{
  "arch": "vit",
  "targets": ["tissue"],
  "fused_qkv": true,
  "bias": "all",
  "moe": "soft",
  "learning_rate": 0.0016,
  "beta1": 0.8
}
Rows from block 5 of a small image classifier, named by matrix and row number. Rows with one number within an expert belong to one neuron, the router's apart. Each number is 128 + 32 x the weight over its row's rms, rounded and kept within 0 to 255. All counts start at 0.
Before each expert's rows are labels from the 100 images, of 14976, where the router gives the expert most weight on average: "colour at peak" is the nearest of a few named colours to the mean colour under the peak; "responds to" is what is common among them. Only what is clearly more common there than usual is listed. The data: stained colorectal tissue patches (NCT-CRC-HE-100K). In brackets: how many of the 100.
# router: slot weights (model.blocks.5.mlp.router.weight, 8x160), inputs 54-107
# up: expert up (model.blocks.5.mlp.up, 4x320x160), inputs 54-107
# down: expert down (model.blocks.5.mlp.down, 4x160x320, transposed), outputs 54-107

# expert 2
colour at peak: grey (59)
responds to: tissue: smooth muscle (55); tissue: debris (28)
router.4 [180 110 122 136 125 128 132 110 104 127 119 123  74 123  36  49 122 163 121 143  73  62 114 176 132 190 147 117 135 182 147 146  76 145 134  95 155 142 115 121 146 175 133 107 110 162 120 103  83  84 117 130 142 181]
router.5 [121 156 107 128 164 165 166 113 150 141 118 112  98 130  51  85  86 122 141 150  80 118 126 150  70 160 162 102 124 207 146 123 140  98 132 111 155 140 121 122 135 129 137 113  73 127 114 107  40 139 100 126 139 147]
up.0 [155  54 108 125  78 118 118  99 114 122 135 167 193 112 133 118 128 145  63 139 131 127 168 117 165 127 166 111 121 123  63 139 126  63  62 162 127 110  74 123 149 174 152 141 106  97  95  59 130 109 174 137 157 103]
down.0 [ 78 148 166 143 129 130 119 112 109 146  64 104 188 101  67 107 157  94 131 121  97 143 120 181 128 122 145 142 148  83 128 111  76 112 157 116 158 117 164 173 229  74 139 127 124 181  69 146 120 106 104 138 156  70]
up.1 [105 145  89 114 122 160 131 115 121  79 127 141 183 112 101  80 107 119 140 169 103 133 120 132 161 130 158  88  62 111 139 140 156 137 112 116 146  97 170 158 153 160 177 118 105 112  94  85 122  78 122 189 141  72]
down.1 [109 146 105 142 124 159 165 175  82 110  65 148 160 136 134  89 126 151 146  87 100 138  77 178 142 136 201 156 159  75 139 163  91 155 139 175 156 107 116 151 141 124  51 114  77 106  55  90 136  91 137 112 109  81]
up.2 [167  47 134 149 119  64 100  75 165 166  86 130 172 124 122  99 128 109 103  87 116 143  84 130 140 111 167 119 139 141  70 131 133 138 133 127  82 210  98 107 187 162 132 131 120  97  99 105 146 116 108 115 126  75]
down.2 [ 47 151 143 132 126 108  96 156 161  78 103  97 170 164 136 155 143 129  99  99 133 166 225 148 107  85 153 158 118  79 140 168  88 131 174 122 143 153 160 129 105  88 114 104  89 107 107 142 158  72 100  82 105 162]
up.3 [160  84 101 169  68 122 119  61  51  55 109 194 157 130 119 142 123 124 113 165 150 121 125 109 152 123 165 159 106 122 155 127 140  97 146 202  80 132 112 112 167 143 165 115 108  92  83 102 145  73 114 202 181  81]
down.3 [106  88  89 166  94 103 116 160 128 138 114 175 113 164 151 109 137 160 136 127 136 155  62  76 124 155 144 144 150  61 165 159 177 176 122 136  91 131  20 131 132 169 106  86  89 129 114 155 160  93 119 126 154 145]
up.4 [135 201 108 108 126 178 104 119  65 108 111 140 120 110 107 164 118  78 167 184 128 131  83 142 115  92 120 112  83 144 187 107 144 165 179 131  84 147 161  79 109 127 129 131 117 161 125 141 111 108 124 169 106 112]
down.4 [100 104 184 167  90 160 129 169  91  93 116 127 130 155  92 117  97 132 177  76 124 171  74 176 105  83  94 190 157 155 115  97 123 165 165 103 114 150 156 151 150 105  59 138  98  68 129 113 155 149  67 106 185 110]
up.5 [168 133 144 129 144  92  92 100  66 136 109 127 211 110 144 178 147 158 140 130 121  95 109 133  80  99 120  97 179  76 109  99 106 131 165 142 128  91 117 160 185 129 111 162 152 145 114 111 185 144 175 136 101 126]
down.5 [169 140 117 117 178 173 145  91 134 143 153 127  88 118 145 124 139 154  79 187 163  57 177  71 189 136 164 101  92 167 136 144 148  99  99 176 102 104 152  84  67  85 170 121 134 168 124 139 100  98 139 177 179 140]
up.6 [162  86 113 151  86 124 129 154 108 147 166 181 124 139 148 162 192 133 101 122 156 126 128  70 134  86 121 127 144 110  63 129 159 172 156 134 109  79  56 139 136 143 144 151 180 140 129 170 168 150 155 170 119 123]
down.6 [125  90 142 166 143  74 117 137  95 184 128 134 163 131 135 182 114 175  87  90 140  72 159  25 124 126 157 142 159  90 108 123 201 110 102 161 132  50  89 139 117 147 178 182 107 116 103  63 203 126 100 130 193 136]
up.7 [150 174 124 171 108 108  98 151  51 140  96 183 189  37 143 125 134  89 178 114  98 132  85 181 115 113 129 100 121  96 165 143  96 148 187 148 142 102 148 160 152 115  80 144 162 152 109 144 162 103 171 109 114  72]
down.7 [175 177  98 108 165 149 166  81 153 152 143 134  82 124 158 122 111 148  87 160 159  53 180  72 152 111 172 122 116 157 153 119 154  95  90 190 122 114 125  75  42  97 152 137 129 165 131 147 104  99 148 143 193 113]

# expert 3
colour at peak: pink (98)
responds to: tissue: debris (38); tissue: cancer-associated stroma (32)
router.6 [123 117 130 112  71 109 117 117 130 112 115 160 160 120 109 108 144  92 119 143 137 144 141  96 218 140 255 173  83  96 136 255  69 108 132 211  83 131 118  94 147 141 172 122 123  79 129 137 147  67 125 140 142  78]
router.7 [115 137 135 108  62 118 120 136  94  93 122 176 176 103 111 168  88  75 127 163 136 131 157 131 197 159 244 123  82  82 116 207  40 118 113 200  70 145 109 107 148 148 164  91 102  76 129 101 151  70 147 169 102 115]
up.0 [154  99 111 123 136  65  93 119 140 119 130 125 142 160 146 169 121 120 164  90 132 124  84 127 116 116 118 100 166  86  81 123 114 144  71 125 121 147 104 146 171 149 138 137 145 124  85  72 185 146  89 106 124 139]
down.0 [139 122 146 104  92 143 118 133 146 149 164 143 115 107 132  94 157 136  86 161 109 175  79 150 108  97 118 104 135 182 105  98 170 175 167  98 146 103 193 151 121  85 158 148 141 169  97 201  80 107 200 129 125 125]
up.1 [182  81  85 103 125  94  96 126 147 163 116 139 124 147 133 150 140 143 179  96 116 112 107  96 132 172 124  79 195 161  81 116 114 171  93 131 118 118  44  75 147 166 128 147 174 150 104  74 115 157 146 136  91 135]
down.1 [135 191 145 141  80 146  97 115 138 170 158 152 113 125 110 135 181 114  77 153 115 115  69 139 118  41 112  98 141 143  75 105 166 116 148 110 135  68 146 181 121 136 154 206 131 152 123 170 101 122 143 165  99 151]
up.2 [147 125 108  89 128 148 179 127 136 109 150 126  76 122 194 132 109 138 158  86 148 163 129 110  96 102 130 152 157 163 175 125 198 110 164 130 216 136 135 152  83 117  57 174 161 169 150 138  93 152 147  41 135 129]
down.2 [159  98  80  99 120 110 170  68 217 136 184 103  72 132 118 146 167 119 116 152 143 122 125  84 112 126 105  80 103 138 135 144 172 147  85  82 125 105 106 130  75 120 168 161 171 188 155 146 110 143 144 138  97 200]
up.3 [ 98 172 104  41 140 230 135  66 119 153 155 123 121 131 147  88 201 150 120 141 137 177 119 103 115 140 141 134 109 122 131 127 174 109 179 134 210 102 145 141  89 140  97 176 109 179 107 147 123 123 155  90 105 122]
down.3 [136 114 134 138 113  70  88 104 164 100 156  92  90 161 154 186 135 108 163  82 168 107 107 131  53 124 115 173 149  77 135 127 130 145 149  73 153 142 128 168 117 137 106 134 181 170 153  97 112 143 115 108 100 160]
up.4 [161 148 110 137 187 132 138 158 176 167 150  91  97 160 170 152 109 157 144  95 107  98 124 119  63 116  98  99 163 180  85  65 178 138 135 121 178 115 100 132  93 138 104 150 182 145 123  75  91 184 165  85  87 152]
down.4 [ 99 171 172 134  96 113 132 171  70 111 102 162 170 122 162 116  66 127 126 162 166  58 135 139 136  65 188 159 113 138 151 168  96 132 160 157 135 117 200 124 114 102 124 119 117  92  99 112 130  73  85 163 139  88]
up.5 [227  89 170 169 130  80 141  35 118 129 132  87 121 128 117 140 155 119 106  86 140 135  79 122 116  74 137 137 141 117 111 119 143 141 151 144 119 198 109 186 148 120 132 110 159  92  84 109 206 123 116 118 171 114]
down.5 [ 92  73 147  80 102 135 148 180 120 166 107 172 158 102 109  52  99 164  94 126 130 127  84 134 146 168 118 126 142 162 117 130 122 154 124 105 145 109 194  88 141  89 136 109  81 162 124 140 140 135  97 119 132 106]
up.6 [153 166  91  74 131 175 185  80 146 175 116 121 116 116 120 114 156 142 161 110 107 164 114 109 125 147 152 113 108 178 132 133 149 136 150 152 205 100  98 108 115 158  83 174 138 160  70 104 117 107 133  62  90 109]
down.6 [122  73 149 126  88 110  94  95 154  88 151  91 103 133 114 160 139  84 171 110 162  99 166 131 119 176 113 147 112 103 183 172 112 124 120  70 117 127 160 165 108 107 136  99 204 198 153 151 101 121 121 104 126 127]
up.7 [123 183 153 169 145 180 179 115 122 121 132 101  81 120  83 119  87 150 145 160 136 140  73 145  90 101 104 116 106 142 154 119 140 181 164  79 161 147 151 165 109  83 115  98 113 175 125 139  80 127  66 135 157 144]
down.7 [110 161 101 150 143 133 185 146 147 133  62 110 155  95  76 109 114  62 162 105  92 135 117 150 165 124 126  93  73 107 142 129 104  97 133 114 139 133 126  82 160 198 144 120 175 170  99  84 138  84 216 138  40  91]

# expert 1
colour at peak: brown (73)
responds to: tissue: debris (46)
router.2 [118 145 120 126 172 108 118 117 153 181  88 122 165 121  97 131  76  87 141  67  81 109 105 158 121 135 113  76 134 137 148  81  90 136  80 130 165 132 119 129 187  72 151 103 119 169 102 108 104 158 115 129 105 118]
router.3 [133 121 161 103  99 116 137 151  90 143  77 144 116 157 111 145  92  95 121  99  91 160  92 195 118  93  87 112 136 133 163  58  84 126  91 127 122 225 114  93 162  92 118 112 110 115 123  94 125 168 129 107 128 171]
up.0 [100 108 118 149  65 103 150 125 147 118 124 160 147  72 135 159 101  51 191 132 154 157 119 113 159 116 141 161  71  97 160 122 169 112 152 123  69 156 116  72 132 109 155  76 134  94 142 134 139 133 102 106 154  76]
down.0 [204  83 107 154 126 177 127 132 137 129 116 156  86 153 143 122 107 148  95 153 140 101 108 121 126  93 166  98 120 143 146 131 131  91 125 172 153 153 119 123 130 184  88  99 122 129  73 124 109 129 134 169 140 122]
up.1 [175  62 127 100 125  78 102  62 125 149 172 115 117  63 134 145 105 160 100 142 130 109  68 130  65 139 177  92 145 207  80 165 137 167 143 157 169 139  87 140 144 152 131 147 145 120 131  86 105 138 154 101  84 127]
down.1 [128  85 109 108 122 124 154 141 100 118 167  78 126 117 147 120 114 158 114 158 134  88 134  73 192 188 139 132 127 161 158 172 120 108  89 141  98 132 135  90 110 142 113 113  99 172 169 112 110 120 111 121 136 115]
up.2 [107 212 132 145 133 213  63 120 115 123 143 138  88 141 136 184 159 115 183 152 125 142 134 146  96 120  83 166 132 187 150  87 116 122 136 118  78 167 196 129  79  83 117 141 147 142 162 151  92 148 133 142 157 153]
down.2 [103 111 126 152  78 139 137 164 194 135 153 122 122 175 122  49 158 166 125  91 144 190  92 180 104 118 158 195 202 143  91 184 146 125 122  97 115 133 160 151  94 136  75 124  71 141 147 132 156 131 100  82  72 113]
up.3 [113 116  80  85 104 102 142 158 132 100 143 145 147 146 160 135 130 109 178 142 126 155  52 139 143  90 111  87  71  84  85 134 126 128 135 120 133  92 108  99 149 163 121 208 102  44 173 105 210 142 124  98  62 161]
down.3 [123  93  86  79 106 103  89  63 110 136  92 177 133  96  75 135 183  84 115 132 131 129 159 150 205 138 181 133 147 105 177 131 123 103 102 191 127 189  95 146 129 163 162 106 156 184 104 153 141 108 153 151 135  71]
up.4 [106 214 115 151 139 228  82 116  99 119 126 138  92 133 126 191 152 104 188 149 126 137 139 163  88 114  81 150 130 169 180  79 103 129 138 116  87 170 195 146  92  81 114 146 145 146 161 143 100 149 139 144 145 150]
down.4 [ 95 101 120 149 101 147 135 160 177 132 126 127 134 182 118  37 158 164 115  97 137 181 104 174 107  89 144 199 214 125  87 170 133 121 124  98 109 148 162 134 115 142  88 129  67 155 144 135 155 143 110  82  71 104]
up.5 [111 151 102 158 140 187 105 113 110 154 149 163 119  80 147 107 166 101 175 146  98  88  87 169 139 181 108  87 115 204 108 115 139 135 112 129  99 116 162 166 105 114 156 168 202 165 146 107  88 152 200 167  85  76]
down.5 [132 156 165  96 123 125 130 132 163 115 117 120 179 143 133  83 111 179  70 139 173 133 119 128 148 107 102 199 156 111 102 113  95  89 121 103 126 172 134 120 175 199  85  88  72 126 144 132 143 109  98 154 140 126]
up.6 [149 101 124  61 116 112 182  58 116 128 164  97  89  87 117 143  99 164  66 139 130 137 122  96  86 179 176 128 156 168 102 144 163 139 132 156 155 125  81 142 127 138 125 120  84 133 117 162  82 108 117  99 129 126]
down.6 [145  85 115 156 123 101 159 148 112 109 152  89 116  91 152 139  55 104 176  96 108 108 161 120 170 153 181 134 105 160 158 172 137  69 115 168 147 149 186  82  92  89  87  89 113 112 137  92 107 107 156  80 135 115]
up.7 [135  73  75  80  98  85 108  96 139 148 163 139 145 123 164 196 138 101 146 133 161 142 118  82 164 117 136 118 100 101  93 142 148 146 137 146 134 110  66  85 142 136 147 160 158  59 161  77 234 133 139  92  91 127]
down.7 [148  99  55  98 151 145 186 135 100 113 106 124  91 119 115 107 146 122 145 126 110 133 124 141 162 174 139 116 133 215 195  86 138  86 103 155 172 130 109  89 117 137  96 104 116 177 153 111  80 152 127 117 134 130]