{"mlp_ratio": 3, "fused_qkv": true, "num_experts": 4, "shared_expert": false, "pooling": "mean", "loss": "cross_entropy", "residual_init": "zero_last", "weight_decay": 0.07}
Rows from expert 1 of block 9, named by matrix and row number. Rows with one number belong to one neuron. Each number is 500 + 50 x the weight over the matrix's rms, rounded and kept within 0 to 999. All counts start at 0. Numbers have three digits each.
# up: expert up (model.blocks.9.mlp.up, 4x320x160), inputs 0-79
# down: expert down (model.blocks.9.mlp.down, 4x160x320, transposed), outputs 0-79
up.50:462633452537571561530414498622525587485411442527460384500517424518484524472506546394467549464528568397493567659469551480372553513505494497411563500475529487393577452490526522522352506505489363484463550505490542453392563475461510534577516373
up.51:338572623510394502459427468461485538405522623426491568464601417493545521480482456412529433451566555524516431491489457518454529509422422515590484507449502511497569438553542473504493454538468526476446593476553531420480459504522412593504574512
up.52:469467452472559485421442427561505455615528515649523486569522509494489462519503600493457458412513566505515488502553509569496509540477504494520428524553495518542471342551498549541528529559557530467487499415457502466443503514445503500598515468
up.53:531515461518421439538532549554488551505500511518526534525443450526605620506564477522455516484482481476398503487488501553468530471496504517534455481506357451502482519471477499547438541505536531563461471543700522504520512425504517517472451488
up.54:397626517597503581508471484495459469513475577452502523573495423417568505484467617516541546486510563505492528550545482495430506513515388577496518457476447534425349514527520475490444534536472456473517607415481465477404493412449579384582508407
up.55:431500430469588503459475451564479520601530468620519486603575411458520441534482555421463496344539499531523492553506430599454528564356546473553467520551485481553428315527529516532549488549544468494477505446459444531478450548476550438539534428
up.56:523566525488497581497496457492441601447529455485453427413585619526510515591494563495495447511542472478468596599518466475467524471559518416525452529571517432501571508424506565490499503554484466497485486496500463464459540560432385486523546602
up.57:369479542522499533444447485459442547499498526492524527505609478477486459507505526390562463410562526483527486592480454536485544563444533501590494515572528480534579427532498516539541446615479480491454491508484550492510499556505427505456568494
up.58:588464436469519446462510547575487462436561569539590496506456497451508470424472532453542501467620542494453472463572530510537533467549518482505521516482430422589566428399534481445530610525481420508599517438559585431515449518566423547567501586
up.59:479583411556539529489490549526466486496510513467525444560501477443587522470552530589547518514466526487449496525639479522435525453503460535425494505513453518442464510478515489502448619514570496512517515404531518383437592390481531456596452475
up.60:392500510491527513528565605465499503408494525553500506450585478512540468576449460387624377436483480530505530538482445462521484576356498425535461475483583472507511488482511536452534370482459521497486505511521526502543456477661528425517527492
up.61:540520579539431497534556535346554507510490503449524551427542479461493433451470556411514405482569549521488541530511461400502505479468445467476485467529554482415449566481571568404499439532450443499486484546475581461443473585553463522486517524
up.62:396616569464561563525524603493514554465501471486469465362548498585526510527497431445554407516438475503466535565462541515437514531452557521438516499530600462504541469447499433525477403477504490532437521574553526541535456482574511466497476393
up.63:452520525512431514454535487474407571499534490497463569551526437456587534540532406541532542455531421504512462526480419519466537529532472507545543489442458516500487547539487432506504521490538599583552487461524467489539478533514477469418479473
up.64:493517591439568502471533556440536518552522532450489403343517532526518490531532502518567390493462520477435546528579521451447506503510401527442457497580599515504566525458554606461437426466526435554480476589567556455523507512501444488533454396
up.65:423556500467554546524511533449509544497499542563422475376543478592535484482502425447632366557443516483457524523512531441457509521469472491475481461537617497468531512436447488512423446469480488504537533553539515535550481489585518441517507450
up.66:454485480482441430524460491514463460464483580523677525577461593537489468516476580469529446373557531518493550469492536529552519520506542529518450423489433352522566429499525558444499469586471499495469491464557633435476481522557462504606517519
up.67:508379435524547389477521438515594456551509485508581515572539497441415465482495577391431450379545565523542526461504466498581506512408557483576520523544451474502528537524507573513529526536471502471492449463512568514499512604485440610508580482
up.68:379502491559425529463434424517402521467533596547598555550544539527497450490482545389532401394524544508525518554488500543526534512463570505551451477554494402515544408532471473532517500623469500465476533463504597446482505538528391505533616540
up.69:519524411519557540425478421551494487564475510600471462592526481502531477578518560528438521467519546482493466467583479572420502494411483486478488486507500578494448395528479500516486589513602509495522506435460424458411574447435568527577461446
up.70:505465434501520443427455457545477449619559540676518482547494562512529472507476581512449418405481535525507505448557488594513498485461546498467371474501487486551497379539497489499547529518580570480500501390480507452424519534479520498622516476
up.71:401518543484544535429491552488481517537565561601516520455536507546529471471472487434506434455470527504499441569511549513493492542522501506539459555636560487545577400506477507566511431552496491469448495519479572505524433442507485505512523486
up.72:503532475437563607486441470465431518563496493454464522582520492451511622521523525626518504518485403441489515480534454504468560525646472524510470447459410474520355562503478464449502543555558615566544502451472434478490525515413543459530518486
up.73:419491475536433485469453490520423476466533567540667536534493592499491449490450536423575414426528544501513542509513541550551532550461515554548410459568469395543546399517495543525537419620486459492506530511519618449521498525591445483535549548
up.74:453639459526590581509405505615499602491396427519455389512544427505485531471513546412465547460518558391493564678482542481367572525515480507429545497500523472402556452490509534520370500532501364485451549523490526475420550472454526533567538381
up.75:514521484462448494570413469488510537539540515558466492481450566614563521556482465491453421494524440448437525437489548558458531494468578441508510381454510403565539463460504472430513516472526522531510536524542477512453534556541499436548458481
up.76:506515587460526458471555544436530535487590448466567404385507489426525522603490581468491521391543486478484506575521493523460502512479548470526563527601529497554572404447563437507532495618502416541474486502518461535525403482485410543504494515
up.77:541465557483464465573500616431531541407504456482478446423615533441456561536523503477506473554542490500492502514443517427506503547420545484581447481499530461419492541434544551456446420479494506507422504634549540491554475574644461641407517598
up.78:498523503558464500540585421460509452502505577508503543538419423487594448515415484470467442428480540547486640474536378493522474424489466477489473425441522513518320559515508465442536488504460483479551523367478433529452477455554598303555524473
up.79:379509553494497509491474579539477518472536539474587475471565457479524478529463520398531519437556530491499500563484529550488540521419520532519509466507525422580561373498551494525537464593477415524432540531526562495542432484597484497471501468
up.80:422543522481566545533489529476515519516515503510479462427530505544529474494505495465649418525434500481471503550509522427480521523506502483461476467513587470454520486457459540488430458456487484518478501562524560506537505484560490473482524458
up.81:511565463474584606464436460496460563527490474420467502581511478419516608513564523641542533554488419422485478497543470497469568542587441533490482486483438521472339579509472464455492555523570556552541520498489434495501578461444555457495526474
up.82:606491522514462472604566460456537512399431536479476508485464434473546498591448510437525399514562522538462574486545379420533502472513490399518436390446554495474365520500561541364499494526446510479567547414482466496468469468609575459550563533
up.83:623540391521512483567533406607500483462507479560460489538460502513489504530464509492427443525503518528509598467510416528535506403509580407459417444446517489502319510498503478458540604485517498478547521447448375522454523535543549454572551591
up.84:501483441498444491502510526501431514465494496442522545564529432424558473472485434409490549474561460503530504541463469566489525547400551510550488503481434499562513451508534492525535532525483468537525480508502450501533440529572497459447457503
up.85:420528556546415553507499490422450454550489582444513507549478454465611526450490547545579564547544506474447487551585468457460503530531419530504489450416426550477385562522585493431472508512489536506553595434500473450408494437486556374530456429
up.86:415496468487567503445433462547491495585532494634535501548567470488486455491500601446464478423497558492512495589526506568459531532466498481518462557584495488527488344526513577547516451566539503484459506468457538485461484484462468473546555479
up.87:574447406470550450432510536619444462454547544585597479520465497474490475417473544451546504476600520490447452485578539499545535492554501459504510522483443426585569423416502478470529639538476429502589520428556577456528442517579416542563505565
down.50:427417543398495435475519602507521396439493419478474517525545523509412489536564389516452555497471433545585408443394510495512540482440526498527609528452543575527671531578565539454514468409584566638400386562596550530584470572557491541419397421
down.51:475555557593499638589521531431556503511459488472575431391476466451582423475465535496541502562440444490524568602538372457563576477359542439416476518428555544432485605446624656437507443355517476531434449517517474443432595423590528460528459469
down.52:458531517529547531560482489501491575487549486492474505486528556546507538518548513573504466548414566468537507526507509519420481483524480580455457518563516493471465502474424467596452556522552527500448485519531495442502544471480492535509496563
down.53:554512572533439537596501511454645576535406444442477440436469506499470445585540571504440468628467444490566545495384468543484566458373581516432599491492588562433551557522487615466472464362600439591463445538547501508427608525523533514409457466
down.54:490470469468498453453492548439477493491557500445509511522573547428456522507497496493479565471539488405519399535512521467554524591512569515549507492519479512503491460510542526486494511568517617528474498553593458423594460503563441589465493503
down.55:444525539532570536544532479413438590525552434486452545459610591515487482515521472566520432530408509528536540514473435610430475479563534580501472507617508472442437615465408417597537507505568553516449463538506445599495532512459499506474533589
down.56:576482424486497530445581536471525471488539503570498479532467464494563454481451427437452464492558444517430458504520459435564586580396596413550493492475517495536520521448592575488548514441451554506520499486499522486575433515617425555459504473
down.57:467554543558558613576559490457499552514551451510516479421520560500550454508472527538519458508434473514538564550523371495492509477452511513445453527494549549435447600429534554534519457413544517522393468524500411522478578471535510485499503520
down.58:544542544487397577426476523428488405582424571582541452529434365449575525529338604440486482466569434486412574482667484525529578516471489412495495416396477446614407460505584541406664458488374605498556582342495489505391426542511530437598480455
down.59:533528497529454455554455472501509535465499580512537532514439482442467509448469535469516483559460593499539497426491523514543494506524535565522468494475469463481464417578449473520419494518486495447556561473550500461474494438496554509575557528
down.60:441463476542535444546543456555483491436515593559469595537551447482439463429459476489524523542456605627600496497402505517487433466522464535550552532517456496491552481522428485591471490494400456386504498456474520536486427447472514496488585580
down.61:489503444499541405468543558407442485511506618514563543543451409451446553406454475480503572500535547463451407454479554498529464570559542519583590489498379467542465451491484493539452512541409561427583549451553471491524424501499489506500485504
down.62:461477569485490476557521505471495510459469485509466556500515436554477463500541447470515405525504535634524605460436554574419464393486451529502550507536563518508511522539471431510484445431513417520505463485500599564431494560467534449497459511
down.63:571461501512511514565533500494564558576400473472486434472488494509435491535504552502457507576515439450528519495351487576522488499431551530520578482517539503489494556514476590481509492414537435516488477531496467533477555550495566436428467479
down.64:522537543502524515601470557418513483486449514538506524481425388536519508458490493444584401561420494620447599462459534553443533426434472498494522514470500419500441549468513504447442474350470463517499512428510570591420491518499562377570496516
down.65:428542573492494508577465527450463513519449538506504526509511419560488489514484492484545416500468542576486639464439585610432447408530473565489506457529530439524450461545474410486488415442465438478503532455478578573387492521430598388587480487
down.66:440562561536489588576451493503490487503399554499581467465495470535540507514426607488576495546473511424482574561541514578494498490490470536426447409466511460515448405497536552465505424484486473475479545452491466477434551442476598402613497491
down.67:435560546507564515543475537445489524431530536499589512415461490455547520463471472515576458570411518565474521472491495483522563494495456524496474551492469464488465534463503498493447474480461448501455516544584504523505482428520517469524493481
down.68:432574559616509625619529494455499530487469513476527471447517520508586456526453583478570459473407521479557581564582369513474511466443549503387427472440548526427426513460548559520485426441522570509442490454486439456413593415532544464550535537
down.69:476497454521477474508495478501512568543519509511422523566530519536461561459491507496454537532522606417533437513511557505429422543547506577518517492583515508508501453497387460609467578576488517440519532485515443469529481505457502545517526554
down.70:443517532552528538545508494503475571556520537477489517488492525570517521478510534558518478589416591447515515548536516556422430472549447619455459529585519486506466482516412469605506563552498480458479481482496510450448540465424516476533487542
down.71:471512548517537540585560474482482546461561459523470505455545517544522469555510497494521406508479544543537555526508506514437475448473459510475439515528577525481429515461478455561491485455534491498450485513508509524501502515547492488471516557
down.72:535560539545464562591425481423557575513407476425503451439458490437522520510488552522502521629462452458481490470485451527555573520481579521454535475479528473429449498506506582430454439433549500529513531514579423513446585448512598448556489499
down.73:449581601560490590642484490445518550455411490456521460426527524521531491582479636494584478516461539471518555583560436548460519461504501540390458428503522495429445405477502561495442384497532492509459518483523454474415585434491580471565516555
down.74:441423555420482443500526597492538408422507408455466531509549536499409483528569400513454531495455448556612418415392492489511532470450540506516603535466546585515661535583549534465519484410591553642403376570595544530583488565551486552419402442
down.75:529476498437432538416446488469444480558436553474550502490418463511527522391452517525524526510557503447386510541554582529522497551522448535543505458531494479591488442514509512464568450554430441469595549468495491454493453538454580410589477488
down.76:580481508521455552485583455495479493566528446617480513503558504557530475571456524470447404529490414524466567482554451556482510485493554406497436513488520467533402590468519442484622519449511638508495499457479495603481492555517442519472521549
down.77:537419455540475511459592486482475470545468570518557531516457395514473422434432478398526496447560493520502551542492474496572505504507546458550612473523466474557538514487501519509579447505383472447592470455491539547512459584511449448472497562
down.78:505452451513542417438552497528492499426568641532524570524547412448484486403415418380526517532581565543516397517465532455523497559470476481629538561502457492532562461478495488554471531563314468357546563517536601460585317487540432568450587498
down.79:502534581504489612555549477450552503521472390497491487439554555544537454580503560500490441451523417472505563552586420492483543461476505427430454498496581542461433546423561571467544414449581541570423465505524455532473568539555486513497463518
down.80:492460512474502499542513516464490487518468508492521520495501473539464457472483480451550462498507510524507583493417521541509469460499510533524535479522520470529543505502495462493517467462461432516497476512486545552477473549460520436514473478
down.81:541525527536450528593449469440559577493444497424493493450453518444491523516487529527467518609436512458509476455484487511569504518526556578490487455514521503439413498531466537490446462467561512517505520538628397511474562438506594465560510522
down.82:486483426595548428433563444559488496467580626543521586546567424455445445432441468437526520493498614550618430510501509483515459493503501499530495543519484532487511464542455469597485559539395503347582507464427597425506448454519440570470610557
down.83:538473463533540452458571505494518530490545542457539515449498500530479432470472475428567466559542589476494461554514504456511472508506488500530468529587510505496540537440480516585499550546408420420542473595517642448549456523526424543459528516
down.84:467492497538549542562536451518519559561440459525440469489581529559462474536533548510477452532489509482563563534421492610409444441470521555456463473558559497465483563520419536574504502453563481500465461504446488516437591548422531449436492502
down.85:520499430469534445444464492515479513516555532453570497554580507402442517491496535505473583445581498404519409553521537471566549577497542502541454499488462483497460407536548530456439542557508541496501554537580449382561477488570467594518524484
down.86:478520521525534525548513477508489543462566465489485526482533577524503509525548502585501461511419543505556512508502488502454497467525488549463456507538519506465470527476443479573470542501574528513437474534541487453508555488501475541482502567
down.87:535529582450376587426469552383497391618398531551543433474451399469540525555332616464524474495515413475418583506606493552531565541464508442503516439416502440623433493517594580389687423458389617544498560380514500533406418587499546405592453429